From a checkpoint of a small image classifier: norm layernorm, normuon at rate 0.014.
Rows from block 5 of a small image classifier, named by matrix and row number. Rows with one number within an expert belong to one neuron, the router's apart. Each number is 128 + 24 x the weight over its row's rms, rounded and kept within 0 to 255. All counts start at 0. After the name is the row's rms in percent of the matrix's.
Before each expert's rows are labels from the 100 images, of 14976, where the router gives the expert most weight on average: "peak at" is the part of the image that holds the peak; "responds to" is what is common among them. Only what is clearly more common there than usual is listed. The data: photos of arthropod specimens (BIOSCAN-5M).
# router: router (model.blocks.5.mlp.router.weight, 8x96, trained with AdamW), inputs 0-47
# up: expert up (model.blocks.5.mlp.up, 8x16x96), inputs 0-47
# down: expert down (model.blocks.5.mlp.down, 8x96x16, transposed), outputs 0-47

# expert 4
peak at: bottom right
responds to: order Hemiptera
router.4 103 [103 125 147 130 107 126 145 137 153 104 131 132 139 188 103 139 101 162 120 109 186 135 141  98 139 106 127 156 109  85 141  98 137 160 119 142 129  99 151 134 123 148 119 101 137  96 117 166]
up.0 107 [130 123 136 112 153 127 152 134 113 123 125 143 115 147 164 154 138 172 140 124 160 131 138 106 119 121 138  90 144 112 136 107 134 127 126 131 212 104 121 116 159 156 140 113 116  97 111  75]
down.0 100 [136 114 157 134 121 166 129 131 133 142  70 112 140 139 102 114 145 148 134 136 145 134 121 128 113 139 121 131 147 117 149 145 145 144 116 124 118  76 147 111 137 108 112 138 147 100 109 152]
up.1 107 [111 123 119 143 157  82 116 139 106 164 119 125 143 109 155 127 131 160 128 107 129 112 123 121 129 116 157 168 126 126 130 155 142  76 144 143 209 167 177 147 124 113 125  88 105 123 147  79]
down.1 102 [ 97 112 127 181  97 134 153 148 111 127 136 116 113 107 152 115 135 128  98 108 123 162 129 113 150 111 170 136 131 155 140 100 155 106 132 150 160 159  95 121 156  95  98 130  97  83 145 141]
up.2 105 [164 121 128 128 171 151 151 122 128 133 136 101 125 148 151 172 153 142 115 129 102 127 139 139 117 119 108 105 129  86 127  82 135 114 121 144 223 164 174 135 168 162 126 129 112 116 117  99]
down.2 110 [ 93  92  96 119 107 112 124  87 135 139 111 122 103 140 146 139 113 113 133 125  99 124 160 138 170 126 134 121 134 117 167 140 140 129 131 175 145 112 159 104 106 113 140 137 117 148  66 102]
up.3 103 [133 134 127  81 159 165 154 148 166 154 139 115 131 140  96 120 137 142 104  98 119  96 124  85 107 155 127 151  97 107 132 154 118 157 109 103 175 200 139 125 145  83 116 152 128 121 132 121]
down.3 106 [115 125 156 151 133 101  99 136 111 138 123 185 126 154 137  92 110  92 105 149  63 135 103  92 156 136  99  86 128 152 132 158 152 131 113 157 164 133 135 132 139 117 120 186 158 129 112 133]
up.4 096 [124 142 124  99 155 129 127  95 150 127 111 106 124 170 164 171 145 146 148 138 162 135 141 114 101 111 160 152 153 104 108 149 114  99 115 108 150 160  74 126 113 131 177 142 130  84 108 112]
down.4 099 [128 120 109 131 138 135 130 142 129 130 107  92 177 141  89 133 129 155 128 127 139 133 160 142 158 117 125 146 168 116 114 106 145 158  74 125 155 133 162 115 118 126 136  87 158 142  89 146]
up.5 092 [118 128 133 100  92 141 113 128 168 144 129 117 135 162 105 116 137 172 147  79 165 152 119 125 151 102 134 118 148 110  95 121 153 125 161 151 202 166  94 141 139 124 127 126 135 143 117  87]
down.5 100 [110 126 153 130 176 101 111 135 152 124  81 123  97 137 172 141 132 125 166  96 102 138 128 141 111 143 138 158 124 131 131 178 110 130 108  60  94 146  97 147 175 112  93 131 124 151 128 150]
up.6 084 [168 139 125 135 199 132 125 105 141 172 128 127 119 108 163  96 165 164 121 146  80 135 131 120 143 101 101 149 111 147 108 149 144 162 132  93 141 132  66 142 134 123 126 139 149  91 112 147]
down.6 085 [157 125 109 124 140 151  89  97 128 143 137 150 146 132 123 144 136  96 109 124 125 157 159 144  69 107 128 143  74 177 102 112 149 128 140 158 141 148 107 159 121 158 151 134 124 134 114 127]
up.7 091 [144 138 117 106 189 167 139 139 154  96 128 144 109 204 136 137 124 129 118 139 144 118 132 149 115 131 149 122 165 129  89  83 138 146 134 110 193 119 114 109 137 123 138 116 136 148 123  95]
down.7 098 [117 161 124 115 167  70 110 121 102  97 109 114 132 100 147 133 149 153 151 114 158 139 102 113 113 129 140 141  91 133 115 118 106 169  78 152 158 139 121 107  99 107 170 159 100 139 145 106]
up.8 093 [143 129 113 140 185 123 121 124 123  89 129 118 126 102 113 132 162 115 115 123 103 148 103 129 158 138 122 126 112 135 113 162 127 131  96  94 184  93 101 103  74 107 119 144 164 140 152 133]
down.8 089 [112 158  97 153 136 143 133 105 122 143 140 121  87 129 133 110 104 121 157 116 145 130 141 123 181 140 139 142 138 140 107  99 161 133 101 200 131  82 128  96 118  79 155  74 145 146 116 190]
up.9 096 [117 129 132 116  89 104 122 139 130 134 125  89 109 101 169 167 144 118 122 156 155 125 147 138 127 114 133 151 127 121 131 116 121 134 130 139 146 229 114 125  80 123 139 125 136 157 131 169]
down.9 109 [134 160 131  96  85  93  94 131 142 129  77 119 102 145 125 157 140 159 153  91 125 120 107 120 137 143 139 171 106 116 124 134 138 120 130 134  94 134 108 147 177 133 148 119 127 102 129 112]
up.10 101 [137 123 135 171 148 159 126 125 131 117 130 139 146 133 105 117 138 196 121 109 143 129 129 123  98 141 112  91 114 119 148 132 143 113 126 126 222 138 139 142 135 106 111  95 125  79 137  95]
down.10 098 [130 127 161 173 131 131 146 145 130 140 102 113 108 120 156 104 119 112 125 128 114 121 102 134 110 111 117 123 154  89 138 136 100 153 130 124 153 118 128 157 109 123  96 149 202 101 116 134]
up.11 098 [134 121 131 163 169 127 156 138 120 112 115 100 149  98 168 107 110 158 128 131  74 116 116  93 146 137 119 125 131 127 144 124 136 133 132 128 159 143 124 125 136 114 111 137 128 129 130  28]
down.11 096 [120 116 168 144 112 130 111 113 173 148  84 142 133 116  87 101 129 114 107  88 127 139 120 123  98 112 188 145 142 120 128 174 146  95 108 152  97 130 125 140 162 117 135 153 142 155 117 156]
up.12 110 [147 122 126  46 122 151 149 105 173 144 137 139 129 135 128 115 148 137 127 134  97 145 134 133 136 136 109 102 124 103 160 143 132 150  92  63 162  94 123 128 135 131 119 101 134 138 121 105]
down.12 107 [142 161  91  94 119 161 147 159 115 132 139 129  99 132 120 187 121 119 134 116 106 149 148 127 116 186 117 105 115 120 143 143 104 117 142  97 141 133 130  89 119 141 140  98 127 146 137 114]
up.13 115 [108 126 122 100 154 115 163 176 111 147 112 129 130  82 110 104 113 148 147 171 134 124 128 115 130 135  85 140 197 130 123 114 105 114 142 111 134 177 144 122 112 121 162 110 127 138 115  76]
down.13 107 [124 120 124 140 136 158 112  84 142 128  82 103 150 117  57 118 115 104 120 172 142 124 111 146 139 112 139 126 157 119 119 100 137 150 134 118 121  96 116 138  96 110 133 175 145 132 132  86]
up.14 100 [128 140 117 143 129 110 122 133 148 127 124  92 154 134 165 145 137 149 137 128  74 151  78 119 152 143 141 165 117 125  97 116 130 122 180 102 139 134  77 140 126 111 132 128 119 106 137 147]
down.14 093 [160 128 103 142  98 135 101 152 149 154 113 109 142 106 149 138 139 117  89 122 143 115 133 112  84 149 156 148 143 111 101 102  80  53 104 137 145 135 154 139  78 114 131 123 140 137 111 129]
up.15 098 [115 119 130 145 132 124 121 134 121 103 126 150 147 159  70 167 105 168 115 124 107 118 142 126 122 135 120 148 116 138 150 103  87 123 110  86 194 156 193 129 123 172 118 122 151  68 138 114]
down.15 097 [160  97 148 154 132 147 129 115 132 124 103  92 120 136 120 119 125  97 115 134 111 140 143 119 119 134 131  72 112 149 107 158 134 154 120 103 138 104 166 103 126 149 153 191 145 149 143 138]

# expert 7
peak at: top right
responds to: order Hemiptera; class Arachnida
router.7 106 [ 73 104 103 156 147 135 110 126 102 174 132 138 118  52 125 136  88 103 117 114 103  81 158 135 124 130 127 145 157 166 144 127 134 157 122 140 130 124 128  70 100  98  95 159  86 121 127 149]
up.0 115 [139 125 101 130 133 139 116 121 133 183 106 183 134  90 105 161 143 146 132 116 103 122 131 130 118 144 131 130 132 155 106 195 131 116 137  71 167 146 157 137 132 112  99  99 128  90 139 129]
down.0 101 [ 88 116 152 140 136 141 110 131 129 128 135 121 125 138  88  65 127 156 121 143  95 136 155 173 141 108 137 147 131 108 178 133 126  83 100 116 100 127  90 146  54 145  86 171 104 108 118 162]
up.1 091 [134 114 110  97 143 167  95 150 174 117 120 104 142 123 133 142 141 108 116 139 147 132 121  99  86 144 138 145 165 120 114 167  93 129 144 117 147 122  72 154 141 102 143 133 136 147 113 126]
down.1 091 [166 144 115 116 141 152 123 160 145 138 136 116 122  69  94 121 146 109 135 115 136 117 181  97  98 102 153 110 134 151  88 140 106 117 165  96 147 124 181 134  85 150 100 153 128 108 132 135]
up.2 109 [130 132 101 112 131  88 129 123 107 133 137 159 145 132 124 108 140 225 106 126 134 136 138 124 125 127 118  94 133  98 172 114 104 131 115 101 183 154 188 110 169 139 103 143 131 117  99  74]
down.2 115 [142  83 135 165 138 134 127 140 138 130 111 123 107 120 138 135 160 112 133 146 129 119 134 138 172 131 165 113 114 144 130 119 124 101 113 117 147 125 160 155 117 134 124 128  87 119 151 113]
up.3 109 [128 121 114 153 194 143 125 137 141 102 126 127 116 126 131  87 127 109 127 140 119 145 113 133 122 122 104 114 117 137 151 114 122 121 120  68 155 184  94 127 117 114 134 152 127 151 123 102]
down.3 100 [143 131 135 150 153 146 120 120 140 138 137 163  96 160 124 139 112 168 102 137 122 122 121 112 112 115 151 114 120 130 196 126 167 145 139 137 106 166 104 146 112 123 120 142 142 136 125 140]
up.4 118 [111 126 117 135 150 143 115 132  71 137 120 100 113 138 151 162 104 114 117 133 126 114 162 128 148 139 115 121 138 149 159 130 119 100 137 143 185 194  64 122 124 114 120 152 105 100 142 159]
down.4 115 [103 126 151 142 116 149 119 109 140 160 105 122 128 150 105  98 127 103 117  81 138 163  95 124 118 104 145 125 165  74 168 144 139 128 144 103 120 115 136 149 107 174  85 116 134 116  99 137]
up.5 098 [ 84 135 138 119 128 112 116 113 185 104 146 126 182 140 157 103 150 162 146 128 112 126  84 109 120 139 127 123 151 125 129 102 129 166  93 103 223 109 113 134 140 165 130 118 113 160 131 149]
down.5 108 [134 132 148  90 157  83 132 124 146 134 107  88 113 118 143 137  95 178 131 154  80 138 145 133  94 135 100 153 117 136 138 169  94 151 122 148  94 133 146 155 137 123 149 144 125 184 176 147]
up.6 081 [154 126 165  88 145 135 133 149 144 119 117 154 122 182 152  90 149 149 109 148 105 102 107 133  97 129 146 140  90 138 127 126 101 105 150  93 145 141 106 120  87 174 145 153 116 140 113 107]
down.6 090 [139 104 122 135  85 102 113  94 122 139  92 100  80 130 159 135 120 105  86  96 123 106 130 122 142 111 126 122 145 101 132 153 111 121 127 122  79 116 130 136 158 118 117 146 157 123  85  85]
up.7 096 [111 119 106  90 131 149 126 116 151 107 116 157 123  65 197  84 134 111 140 127 133 155 107 136 127 137  81 104 138 139 134 155 136 159 122 123 143 166 157 120 153 138 120 120 111  70 126 103]
down.7 093 [183 107 119 120 175  93  86 148 107 154 157 119 136 139 116 107 131 152 133 130 100 113 147  90 131 145 105 119  88 156 139 139 124 131 127 109  94 145 138 111  87 106 147 158 124 163 126 159]
up.8 080 [134 113 150 124 111 110  85 128 193 154 123 117 127 138 159 124 151 126 113 138  64 136 116  95  96 156 132 136 115 110 157 150 138 105 141 116 164 196  68 123 122 110 163  92 139  84 152 182]
down.8 091 [163 159 135 126 148 144 176 165 132 121 135 128 130 119 155 121  90 130 140 118 100  96 104  89 114 132 119 136 123 114  98 153 122  76 129 100 121  80 168 112 129 125 135 128 165 122  93 149]
up.9 094 [ 95 111 111  96 150 120 100 134 133 113 132  97 109 171 165 111 149 114 112 172 138 131 139 145 125 119 158 154 156 134 117 112 134 144 125 104 139 161  60  83  87 107 157 140 160  91 142 121]
down.9 077 [120 131 106 125 164 112 102 131 180 195 118  96 127 123 111 130 110  97 119 122 155 115 184 120 140 170 113  95 115 126 121 146  89 137 104 110  73 122 134  86 150 126  90 101 144 150 132 122]
up.10 114 [ 85 123 132 119 114 142 100 133 134 157 127 146 143 117 157 128 136 157 118 128  89  91 192 139 119 123 139 112 126 138 150 118 129 142 139 126 160 145  62 104 120 154 131 121 111  76 119  58]
down.10 109 [160 122 126 100 144 140 138  97 115 115 101  77 137 149 146 143 135 149  99 114 115 159 168 156 111  89 142 141 124 129 150 167 107 130 164 103 108 116 110 116 110 189 110 145 141 133 120 145]
up.11 103 [ 93 129 144  88 133 145 102 153 166 153 125 126 136 119 208 124 131 116 127  97 132 108 139 150 123 131 133 166 130 134 146 158 119 102 119  97 122 157  38 109  86 125 118 132 129 122 111 111]
down.11 105 [134  99 113 134 116 149 139  89 149 126 160 112 117 102  77 121 174 104 161 161 131 104 184 178  91 138 144 103 143 146 158  86 148 157 107 121 124 125 108 113  73  82 140 112 125 149 122 113]
up.12 101 [129 121 137 137 210 145 124 144 159 115 127 101 146  54 158 133 154 172 123 125 120 122 145 131 132 122 121 100 134 130 135 185 105 103 153 108 163 114 114 134 134 138 146 157 115  74 120 123]
down.12 106 [123 186 142 111 133  85 149 132  75 104 118 119 106 127 113 185 102 150 158 128 116 170 101 136 158 119 131 148 110 134 158 146 116 125 134 131 113 174  82 115 105 100 110 112 127 124 163 159]
up.13 094 [ 53 112 121 130  99 156 139 122 152 106 116 115 116 179 122 129 168 147 134 110 152 127 127 131 145 111 131 108 112 105 121 168 141 132 124 131 183 120 105 114 114 179 111 139 125 120 124 121]
down.13 091 [149 118 157 131 104 104  75 122 160  99 111 133  86 171 136 114 129  98 144  84 155 142  78 142 146 108  84 122 105  96  95 101  98 126  99 138  92 144 113  97 160  93 122 169 144 136 107 123]
up.14 092 [104 133 138  95 122 126 167 125 126 135 145 132 107 148 126 150 171 121 139 137 104  79 119 105 118 164 131 164 107 119 133 138 160 129 124 117 174 164 134 130 108 108 162 128 149 123 107  81]
down.14 104 [129 142 117  99 145 113 110 139 112  56 132 157 100 120 127 155 148 102 144 104  93 126  82 135 160 136 107 104 158 139  75 127 116 131 150 142 122 160 141 139 107 127 155 115 119  87 125 127]
up.15 096 [ 97 144 106  93 159 157 122 145 160 150 143 125  87 158 146 139 151 140 114 152 131 168 130 120 127 138 113 159 101 135 126 166 141 144 134  90 160 142  87 147 101 127 132 116 114  51 119  57]
down.15 096 [130 134 128  98 131 120  90 121 129 144 145 117 111 154 100 140 122 112 128 136 121 102 141 119 144 155  83 123  84 150 145 146 111 102 138 130 160 167 117 151 142  96 133 105 105 172 129 142]

# expert 2
peak at: top left; top centre
responds to: order Coleoptera
router.2 091 [160 110 129 125 142 154  94 104 183 141 106 118 149 161 103  85 122 110 107 160 109 141 102 125 141 140 156 107 145 175 104 124 117  96 113 114 118 120 149 140 139 164 130 117 107 114 130 120]
up.0 109 [160 127 153 128 152 146 149 133 151  89 127 129 137 159 128 131 125 166 130 120  91 154 146 136 100 126 129 160 166 123 105 119 124  74 124 133 117 101 122 157 125 104 148 153 143 162 121 118]
down.0 110 [ 99 121  95 127 148  98 112 149 160 107 126 133 108 125 125 111 133 170 113 127 127 142 112 113 151 151 109 152 127 120 113 108 130 154 102 113 120 155 101 124 105 143 135  99 163 132 181 170]
up.1 074 [150 115  97  95 173 138 159 115  99 110 150 192 100 128 117 132 144 141 113 136 104 138 153 125 102 130 141 137 139 160 161 150 156 131 129 108 134 167 119 115  76  91 153 118 107 110 118 122]
down.1 091 [146 105 106 153 151 102  83 101 108 150 151 132 160  85 107 130 105 127 118  75 154 103 145 117 147 131 180 155 115  71 111 101 140 144 126 124 124 126 171 123 132 127 148 124  82 159 115 103]
up.2 104 [120 127 130 105 116  99 121 114  70 130 143  92 133  97 138  89 101 191 126  97 140 107 137 146 133 113 128 156 151  91 119 126 125 141 142 114 195 136 139 108 121 120 106 129 136  92 132 109]
down.2 110 [152  92 122 133  89 130 110 111 102 155  76 102 100 154 140 147 129 117 152 114 152 136 123 122  66 114 164 127  82 127 159 136 134 113 113 101 119 127 165  85 157 157 136 160 163 126  96 167]
up.3 113 [201 120 146 136 114 117 110 129 202 132 129 125 140 130 104 125 138 115 124  99  74 148 100 131 137 157 117  95 121 124 132 136 126 104 120 125 132 157 125 169 141 187 144 124 134 101 114  95]
down.3 103 [125 178 103 112 151 123 127 108 106 111 149 138 134 184 106 127  86 150 129  91 118 130 135 144 135 103  86 155 126 113 151 168  95 144 144 139 137 124 111 149 161 207 103 140 140 115 127 169]
up.4 089 [ 92 136 109 145 141 179 146 127 135  87 146 113 111 130 102 104 164 139 124 119 159 124 140 128  91 141 161 112 138 111 137 149 131 133 122 155 145 126  67  93 116 112 172  60 153 128 141 123]
down.4 094 [125  92  97  83 140 158 144 102 123 127 145 151 135 124 131 136 119 116 109 158 101 114 160 173 110 147 107 115 146 125 123 108 104 136 119  86 151 138 148 110 114 173  83 143 174 130 141 112]
up.5 108 [104 154 115 100 131 133 126 112 130 116 148 102 136 146  89 147 120 130 108 152 141 131 154 131 126 128 117 158 110 128 175 117 109 133 110 102 179 140 152 109 128  89 117  87 132  78 131  89]
down.5 102 [127  99 203 145 140 134 124 115 176 134 139  88 149  90 156 138  96 109 133 167  97 136 105 170 125 114 164 122 113 138 116 161 185 145 158  94 137 142 128  76  96  93 156 150 132 104 118 119]
up.6 105 [138 120 121  98 104 110 144 117 150 126 128 121 112 146 148  83 146 118 136 107 148 158  92 144 101 127 169 117 146 121 106 113 142 120 122  86 122 145 112 122 135 126 139  93 138 165 126 143]
down.6 098 [110 171 136 118 105 166 158 180 158 123 160 152 108 120 121 102 135 182 141 109 117 125 110 154 153 146 156 112 145  56 146 120 112 123 141 126  93 123 143  88 114 135  91 123 137 128  89 110]
up.7 097 [131 136 129 119 142 131  99 136 122  92 143 107 117 168 118 110 146 140 155  97 108 134 113 122 106 109 135 153 162 174 139 137 111  82 155  90 187 117 165 158 101 116 140 137 139  91 120  92]
down.7 098 [123  85 106  88  86 171 106 112 129 173 114 146 123 119 111 169 109 147 155 151 138 109 130 132  76 173 128 145 119 143 115 119 151 128 115 153 157 143 135 113  87 117 142 126 129 109 160 157]
up.8 108 [123 127 166 118 136 144 112 123 165  99 132  73 121 134 116 170 121 106 120 139 157 134 132 144 143 122 118 163 180 155 149  83 122  93 131 158 157 113 116 140 139  65  81 130 126 146 112  84]
down.8 092 [103 126  74 159 114 140 112 116 110 133 114 166 145 116 148 108 136 122 136 115 120  79 127 103 134 135 128 135 122 143 131  55 145 149 101 142 121 110 119 141 125  92 172 119 132 170 125 153]
up.9 081 [151 117 126  89 166 130 140 105 138 135 133 118 106 118 131 175  91 141 113 132 135 124 102 120 100 133 174 136 138 129 116 183 124 170 130  90 139 187  96 140 106  90  82 125 143 140 121 102]
down.9 097 [128 143  83 119 182 161 110  90 114 116 142 135 110 180  84 130 119 119 133 129 119 129 142 147 140 175 107 130 152 132 147  91 144 132 144  95  81 115 133 154  99  96 125 141  52 170 107 133]
up.10 079 [124 133 131  91 154 115 173 124 120  81 166 124 119 154 128 160 149 134 133  80 135 127 117 106 128 132 119 135 188 158 186 104 132 106 132  94 175 155  98 138 125 125 151 108 128  85  82 163]
down.10 083 [100 159 129 166 136  93 141 128 129  92 168 113 133 114 161 124 133 126 109 122 118 115 127 143 141 107 102 162 148 135 102  93 170 142 108 154 168 150 139 139 114 130 111 109 112 107 192 123]
up.11 111 [131 120 116 118 159 131 140 120 154 135 127 116 131 130 105 132 132 171 130 165 124 151 133 125 106 106 119  90 129 137 153 161 122 119 142 110 157 175 124 136 140 146 140 158 123 142 118 145]
down.11 118 [135  69 144 143 105  91 136 118 135 166 112  84  78 134 146 112 117 140 124 186 134 114 109 173 116 151 164 167 151 144 148 144 151 116 136 139 113 167 159 146 115 135 149 134 142 138 115 123]
up.12 101 [ 89 120 117 107 134 141 134 132 142 113 102 155 125 175 131 122 120 192 128 118 170 101 157 138  94 130 124 144 138 101 138 112 123 109 111  70 190 160 191  87 127 131 109 111 138 138 135 116]
down.12 096 [148 115 108 192 166 118 136 103 156 140 108  84 147 112 126 140 155 109 110 137 109 141 129 141 132 148  99  71 119 146 144 128 153 112 139 135 119  70 114 101 148 143 152 143 159 138  84 141]
up.13 099 [ 80 119 147  97 122 148 112 123 149 108 130  85 132 107 113 148 119 125 120 145 164 132 154  96 117 110 116 155 132 130  99  98 137 134 138 114 128 149 111 138 113 110  81 143 144 159 121 149]
down.13 097 [127 133 131 115 140 134 119 110 119 123 117 188 152  91 143 104 143 158 142 140 148 123 167 113 115 125 107 102 102 116 150 121 100  83  87  90 108 124 130 134 145 119 146 108 135 162 135 148]
up.14 106 [134 119 135 137 160 132 122 116 142 145 124  90 135 114  88 147 119 138 131 150 120 118 107 138 130 124 118 203 138 151 145 151  63 102 119 134 160 194 147 160 134 116 109 169 140  83 130 114]
down.14 104 [106  86 109 190 157  96 118 125 110 151  84 147 127  84 163 143  92 105 130 160 137 142  95 120 127 116 132  99 128 148 137 172 143 137 156 133 164 161 129 115 120  93 150 154 121  88 118 107]
up.15 104 [ 99 100 120 116 147 119 131 138 119 117 120 114 166 137 166  95 162 167 107 108 151 138 150 120 124  89 111 118  86 127 118 207 108 132 140 154 141  77 165 140 144 128 115 123 146  70 131 116]
down.15 100 [124  87  93 113 143 130 105 195 128 112 136 102 111 155 149 166 101 117 124 105  90 110  95 105 131 154  97 119 105 128 132 124 131 152 101 132 111 129 165 128 137 131 154 103 175 119 139 145]

# expert 0
peak at: centre; middle right
responds to: class Arachnida; order Sarcoptiformes
router.0 103 [114 153 104 134 113 107 133 106 110 130 139 143 162 109 115 126 105  97 127 131 132 122 163 107 134 127 108 146 117 107 132 146 135 101 140 124 117 126 128 109 127 122 171 135 175 168 124 135]
up.0 111 [ 90 113 129 105  90 133 138 119 160 103 131 132 128 150 145 135 153  90 133  86 133 120 117 127 104 113 126 176 128 115  99 157 108 111 139 130 166 133 103 139 133 122 119 136 111 117 118 117]
down.0 113 [142 137 159 142 103 162 132 141 126 149 166 115 146 175  77 132 139 153 124 106 113 163  94 138 154  91 135  95 115 129 123 148 184  92  81  93 132 116 137 120 118 120  78 100 157 115 145  99]
up.1 111 [102 138 132 111 123 125 151 134 111  91 151 132 118 115 132 200 124  86 130 135 156 106 128 113 125 141 119 109 131 138 128 165 123 112 106 108 225 143  78 114 118 132 161 144 135 131 117 109]
down.1 119 [125 131 126 132 135 125 149 101 196 150 100 127 126 104  99  89 111 111 116 117 149 134 144  93 140 116 151 134 116 129 162 116 142 149 136 127 123 115 122  99 110  95 137 116 121 151  88 116]
up.2 100 [127 137 122  80 124 140 112 143 125 135 120 141 105 119 176 191 126 136 129  85 110 128 114 107 153 135 112 143 137 126 105 165 122 123 177 105 103 181  66 135 151  96 107 176 127  94 135 124]
down.2 101 [103 114 105 102 100 149 111 136 147 110  96 104 143 102 120 169 121 143 160 133  91 121 140 179 106 157 134 147 111 131 115 122 122 132 148 138  96 106 105 172 138 167 106 109 114 138 171 122]
up.3 103 [151 126 151 123 140 102 138 134 119 135 124 128  91 134  95 123 105 146 114 108 132 144 112  96 119 127 137 125 108 149  97 157 113 169 109 141 154 143  76 129 152 143 100 121 153 161 125  81]
down.3 089 [ 83 184 147 152 139 139 110 176 146 102 157 107 123 138 124 117 158  92 177 113  84  91  92 106 165 163 137 163 162 101 133 126 138 117 185 115 115 117 113 147 162 144 111 114 111  81 109 151]
up.4 089 [ 89 139 126 138 147 128 162 126 127 107 114 126 141 109  89 134 110 172 130 103 122  95 122 128 100 100 114 143 129 122 122 132 125 107 118  97 185 139 122 142 158 121 115 182 145 124 123 150]
down.4 103 [122 142 153 154 110 153 142 138 139 125 110 140 168 139  82 118 126 125 130 110 138 142 121  93  91 116 163 134 145  71 123  63 120 129 139 112 104 138 116 114 161 108  89  83 129 137 146 150]
up.5 102 [ 99 132 126  88 125 125 128 141 153  87 146 124 139 107 136 114 149 182 129 118 143 112 118 128 123 133 139 133  94 101 147 158 135 114 155 123 149 179 144 138 131  87 100 160 132 159 154 101]
down.5 090 [130 109 136 102 145 144 116 126 110 111 131 143 104 114 135 148 114  85 125 142 111 179 145 145 116  84 115 103 130 151 141 124 134 150 127  81 126  95 120 129 167 152 118 115 100  88 107 110]
up.6 100 [112 115 151 105 122 148 120 157 200 159 117 101 120 156 116 106 120 162 129 119 142 113 132 143 112 120 115 117 122 108 100  78 122 117 133 100 156 174  96 117 131 163 130 133 134 161 112 167]
down.6 090 [111 108 134 145 117 135 135 140 186 112  81 112 124 151 166 167 153 117 128 135 127 152 102 133 135 160 109 139 137 123 108 164 126 135 103 111 151 143 153 154 143 100 141 128 126 111 163 134]
up.7 110 [112 147 118 114 129 140 140 141  98 101 130 100 130 116  85 122 141 142 121 129 151 157 162 106 109 107 132 101 125  72  98 158 104 123 144 126 196 151 142 134 149 131 161 177 127 202 120  87]
down.7 104 [119 126 121 123 124 155 113 129  99 103 177 128 158 120 149 163 160 154 174 159 118 101 113 137 139 154 120 166 102 141  98 114 142 143 162  93 129 159 101 132 146 150  99  87  94 119 117 120]
up.8 091 [139 135 150 119 130  98  92 159 124 145 138 141 144 165 161 130  57 127 167 138  49 117 145 112 150 133 136 137 144 131 152  80 114 151 135 144 201 134  73 118 134 146 113 129 111 142 133 145]
down.8 107 [108 148 121 145 160 103  98 111 113 110 135 148 165  93 131 112 151 182 108 146 134 149 118 106 146 148 136  89 118 136 115 147 134 149 135 149 111 136 111 139 166  96 102 123  99 148 136 129]
up.9 084 [ 80 127 119  79 113  99 182 135 148 169 107 115 117 146 156 119 126 162 114 120 112  69 122 129 128 131 157 173 120 109 126 107 137 118 132  84 174 127 158 128 123 150 126 146 103 132 133  97]
down.9 105 [126 131 106 164 116 118 105  98 150 122 104 135 102 117 105 120  91 133 109 166 135 146 133  97 152 131 126 136 143 169 163 166 159  98 124 114 126  94 144 145 115 120 148 145 128  80  99 121]
up.10 111 [ 96 129 114 131 132 115 140 126 113 185 131 154 139 170 172  76 151 160 144 139 158 130 132 133 107 118 119  87 157 106 115 123 118 102 154 117 184 153 159 146 119 144 119 135 105 136 135  44]
down.10 104 [137  92  87 121 179 122 113 131 148 139 142 108 190 137 139 103 143 134 126 141 104 104 155 138 130 107 102 136 170  82 112 139 103 122 114 121 127 141 133 110 130 135 123 166 152 123 122 107]
up.11 119 [153 136 137  76 149 106 113 126 101 160 131 125 123 113 140 125  99 109 122 132  90 138 151 134 138 136 129 117 144 127 137 173 149 105 160 117 149 206  91 124 118 103 149 123 132 184 138 127]
down.11 103 [139 164 116 121 149 143 121 122  81 121 112 116 119 195 125  97 117 161 129 106 150 139 140 174 114 115 124 168 132  85 171 136  81  63 130 121 101 161 118 130 125 161 105 151 131 154 131 149]
up.12 099 [101 128 143  95 114 144 155 144  99 110 135 159 125 106 114 159 126 116 128 108 171 138 136 121 117 139 132  81 107 128 181 150  90 144 146 111 198 114 161 107  97 123 135 131 127 116 137 145]
down.12 100 [125  93 131 104 156 134 103 137 117  97 109  82  95 104 132 102 156 138 115 127  94 100 138 166 143 168 156 155 122  77  96 145 159 119 122 100  61 108 138  99 109 107 135 149 158 111 143 113]
up.13 096 [132 134 118  99 155 126 104  70 111 149 123 123  85 123 142 150 160 118 110  60 116 116 118 159 101 144 122 157 154 160 135 165 124 126 111 119 183 184 126  79 146 142 100 139 159  80 120 102]
down.13 090 [ 99 121 138 129 153  82 119 150 108 116 105 125 108 119 171 161 145 136 123 124 134 111 154 166 102 158 112 132 173 157 105 138 135 137 150 111 128 181 129 139 112 128 100 162 127 114 137  68]
up.14 069 [127 136 129  95 138 137 174 136 176 106 129 150 124 172 113 102 151 146 165 119 111 110 126 132  92 123 189 132 116 111 136 151 102  94 122  92 167 173  54 130 121 147 136 140 113 170 131 148]
down.14 082 [167  96 141 155  93  98 114 152 129 161 149 135 115 131 133 134 139 121  88 147 142 130 132  95 129 105 136 172 155 131 114 122  99 162 155 136 130 150 154 133 181  81  96 129 140 110 134  86]
up.15 094 [ 77 119 122  97 114 125 111 113 142 124 133 111  71 149  87 157 153 181 128 117 126 106 139 105 116 110 111 170 128 152 173 101 136 127 127 106 181 143 112 161 155 160 157 160 128 111 110 106]
down.15 092 [116 163  87 162 113 147 111 121 112 142 110 129 141 166 181  92 130 135 132  97 146 122 104 151  93 104 126  93 148  83 122 137 154 149 112 120 126 120 125 119 108 160 132 106 128  96 147 121]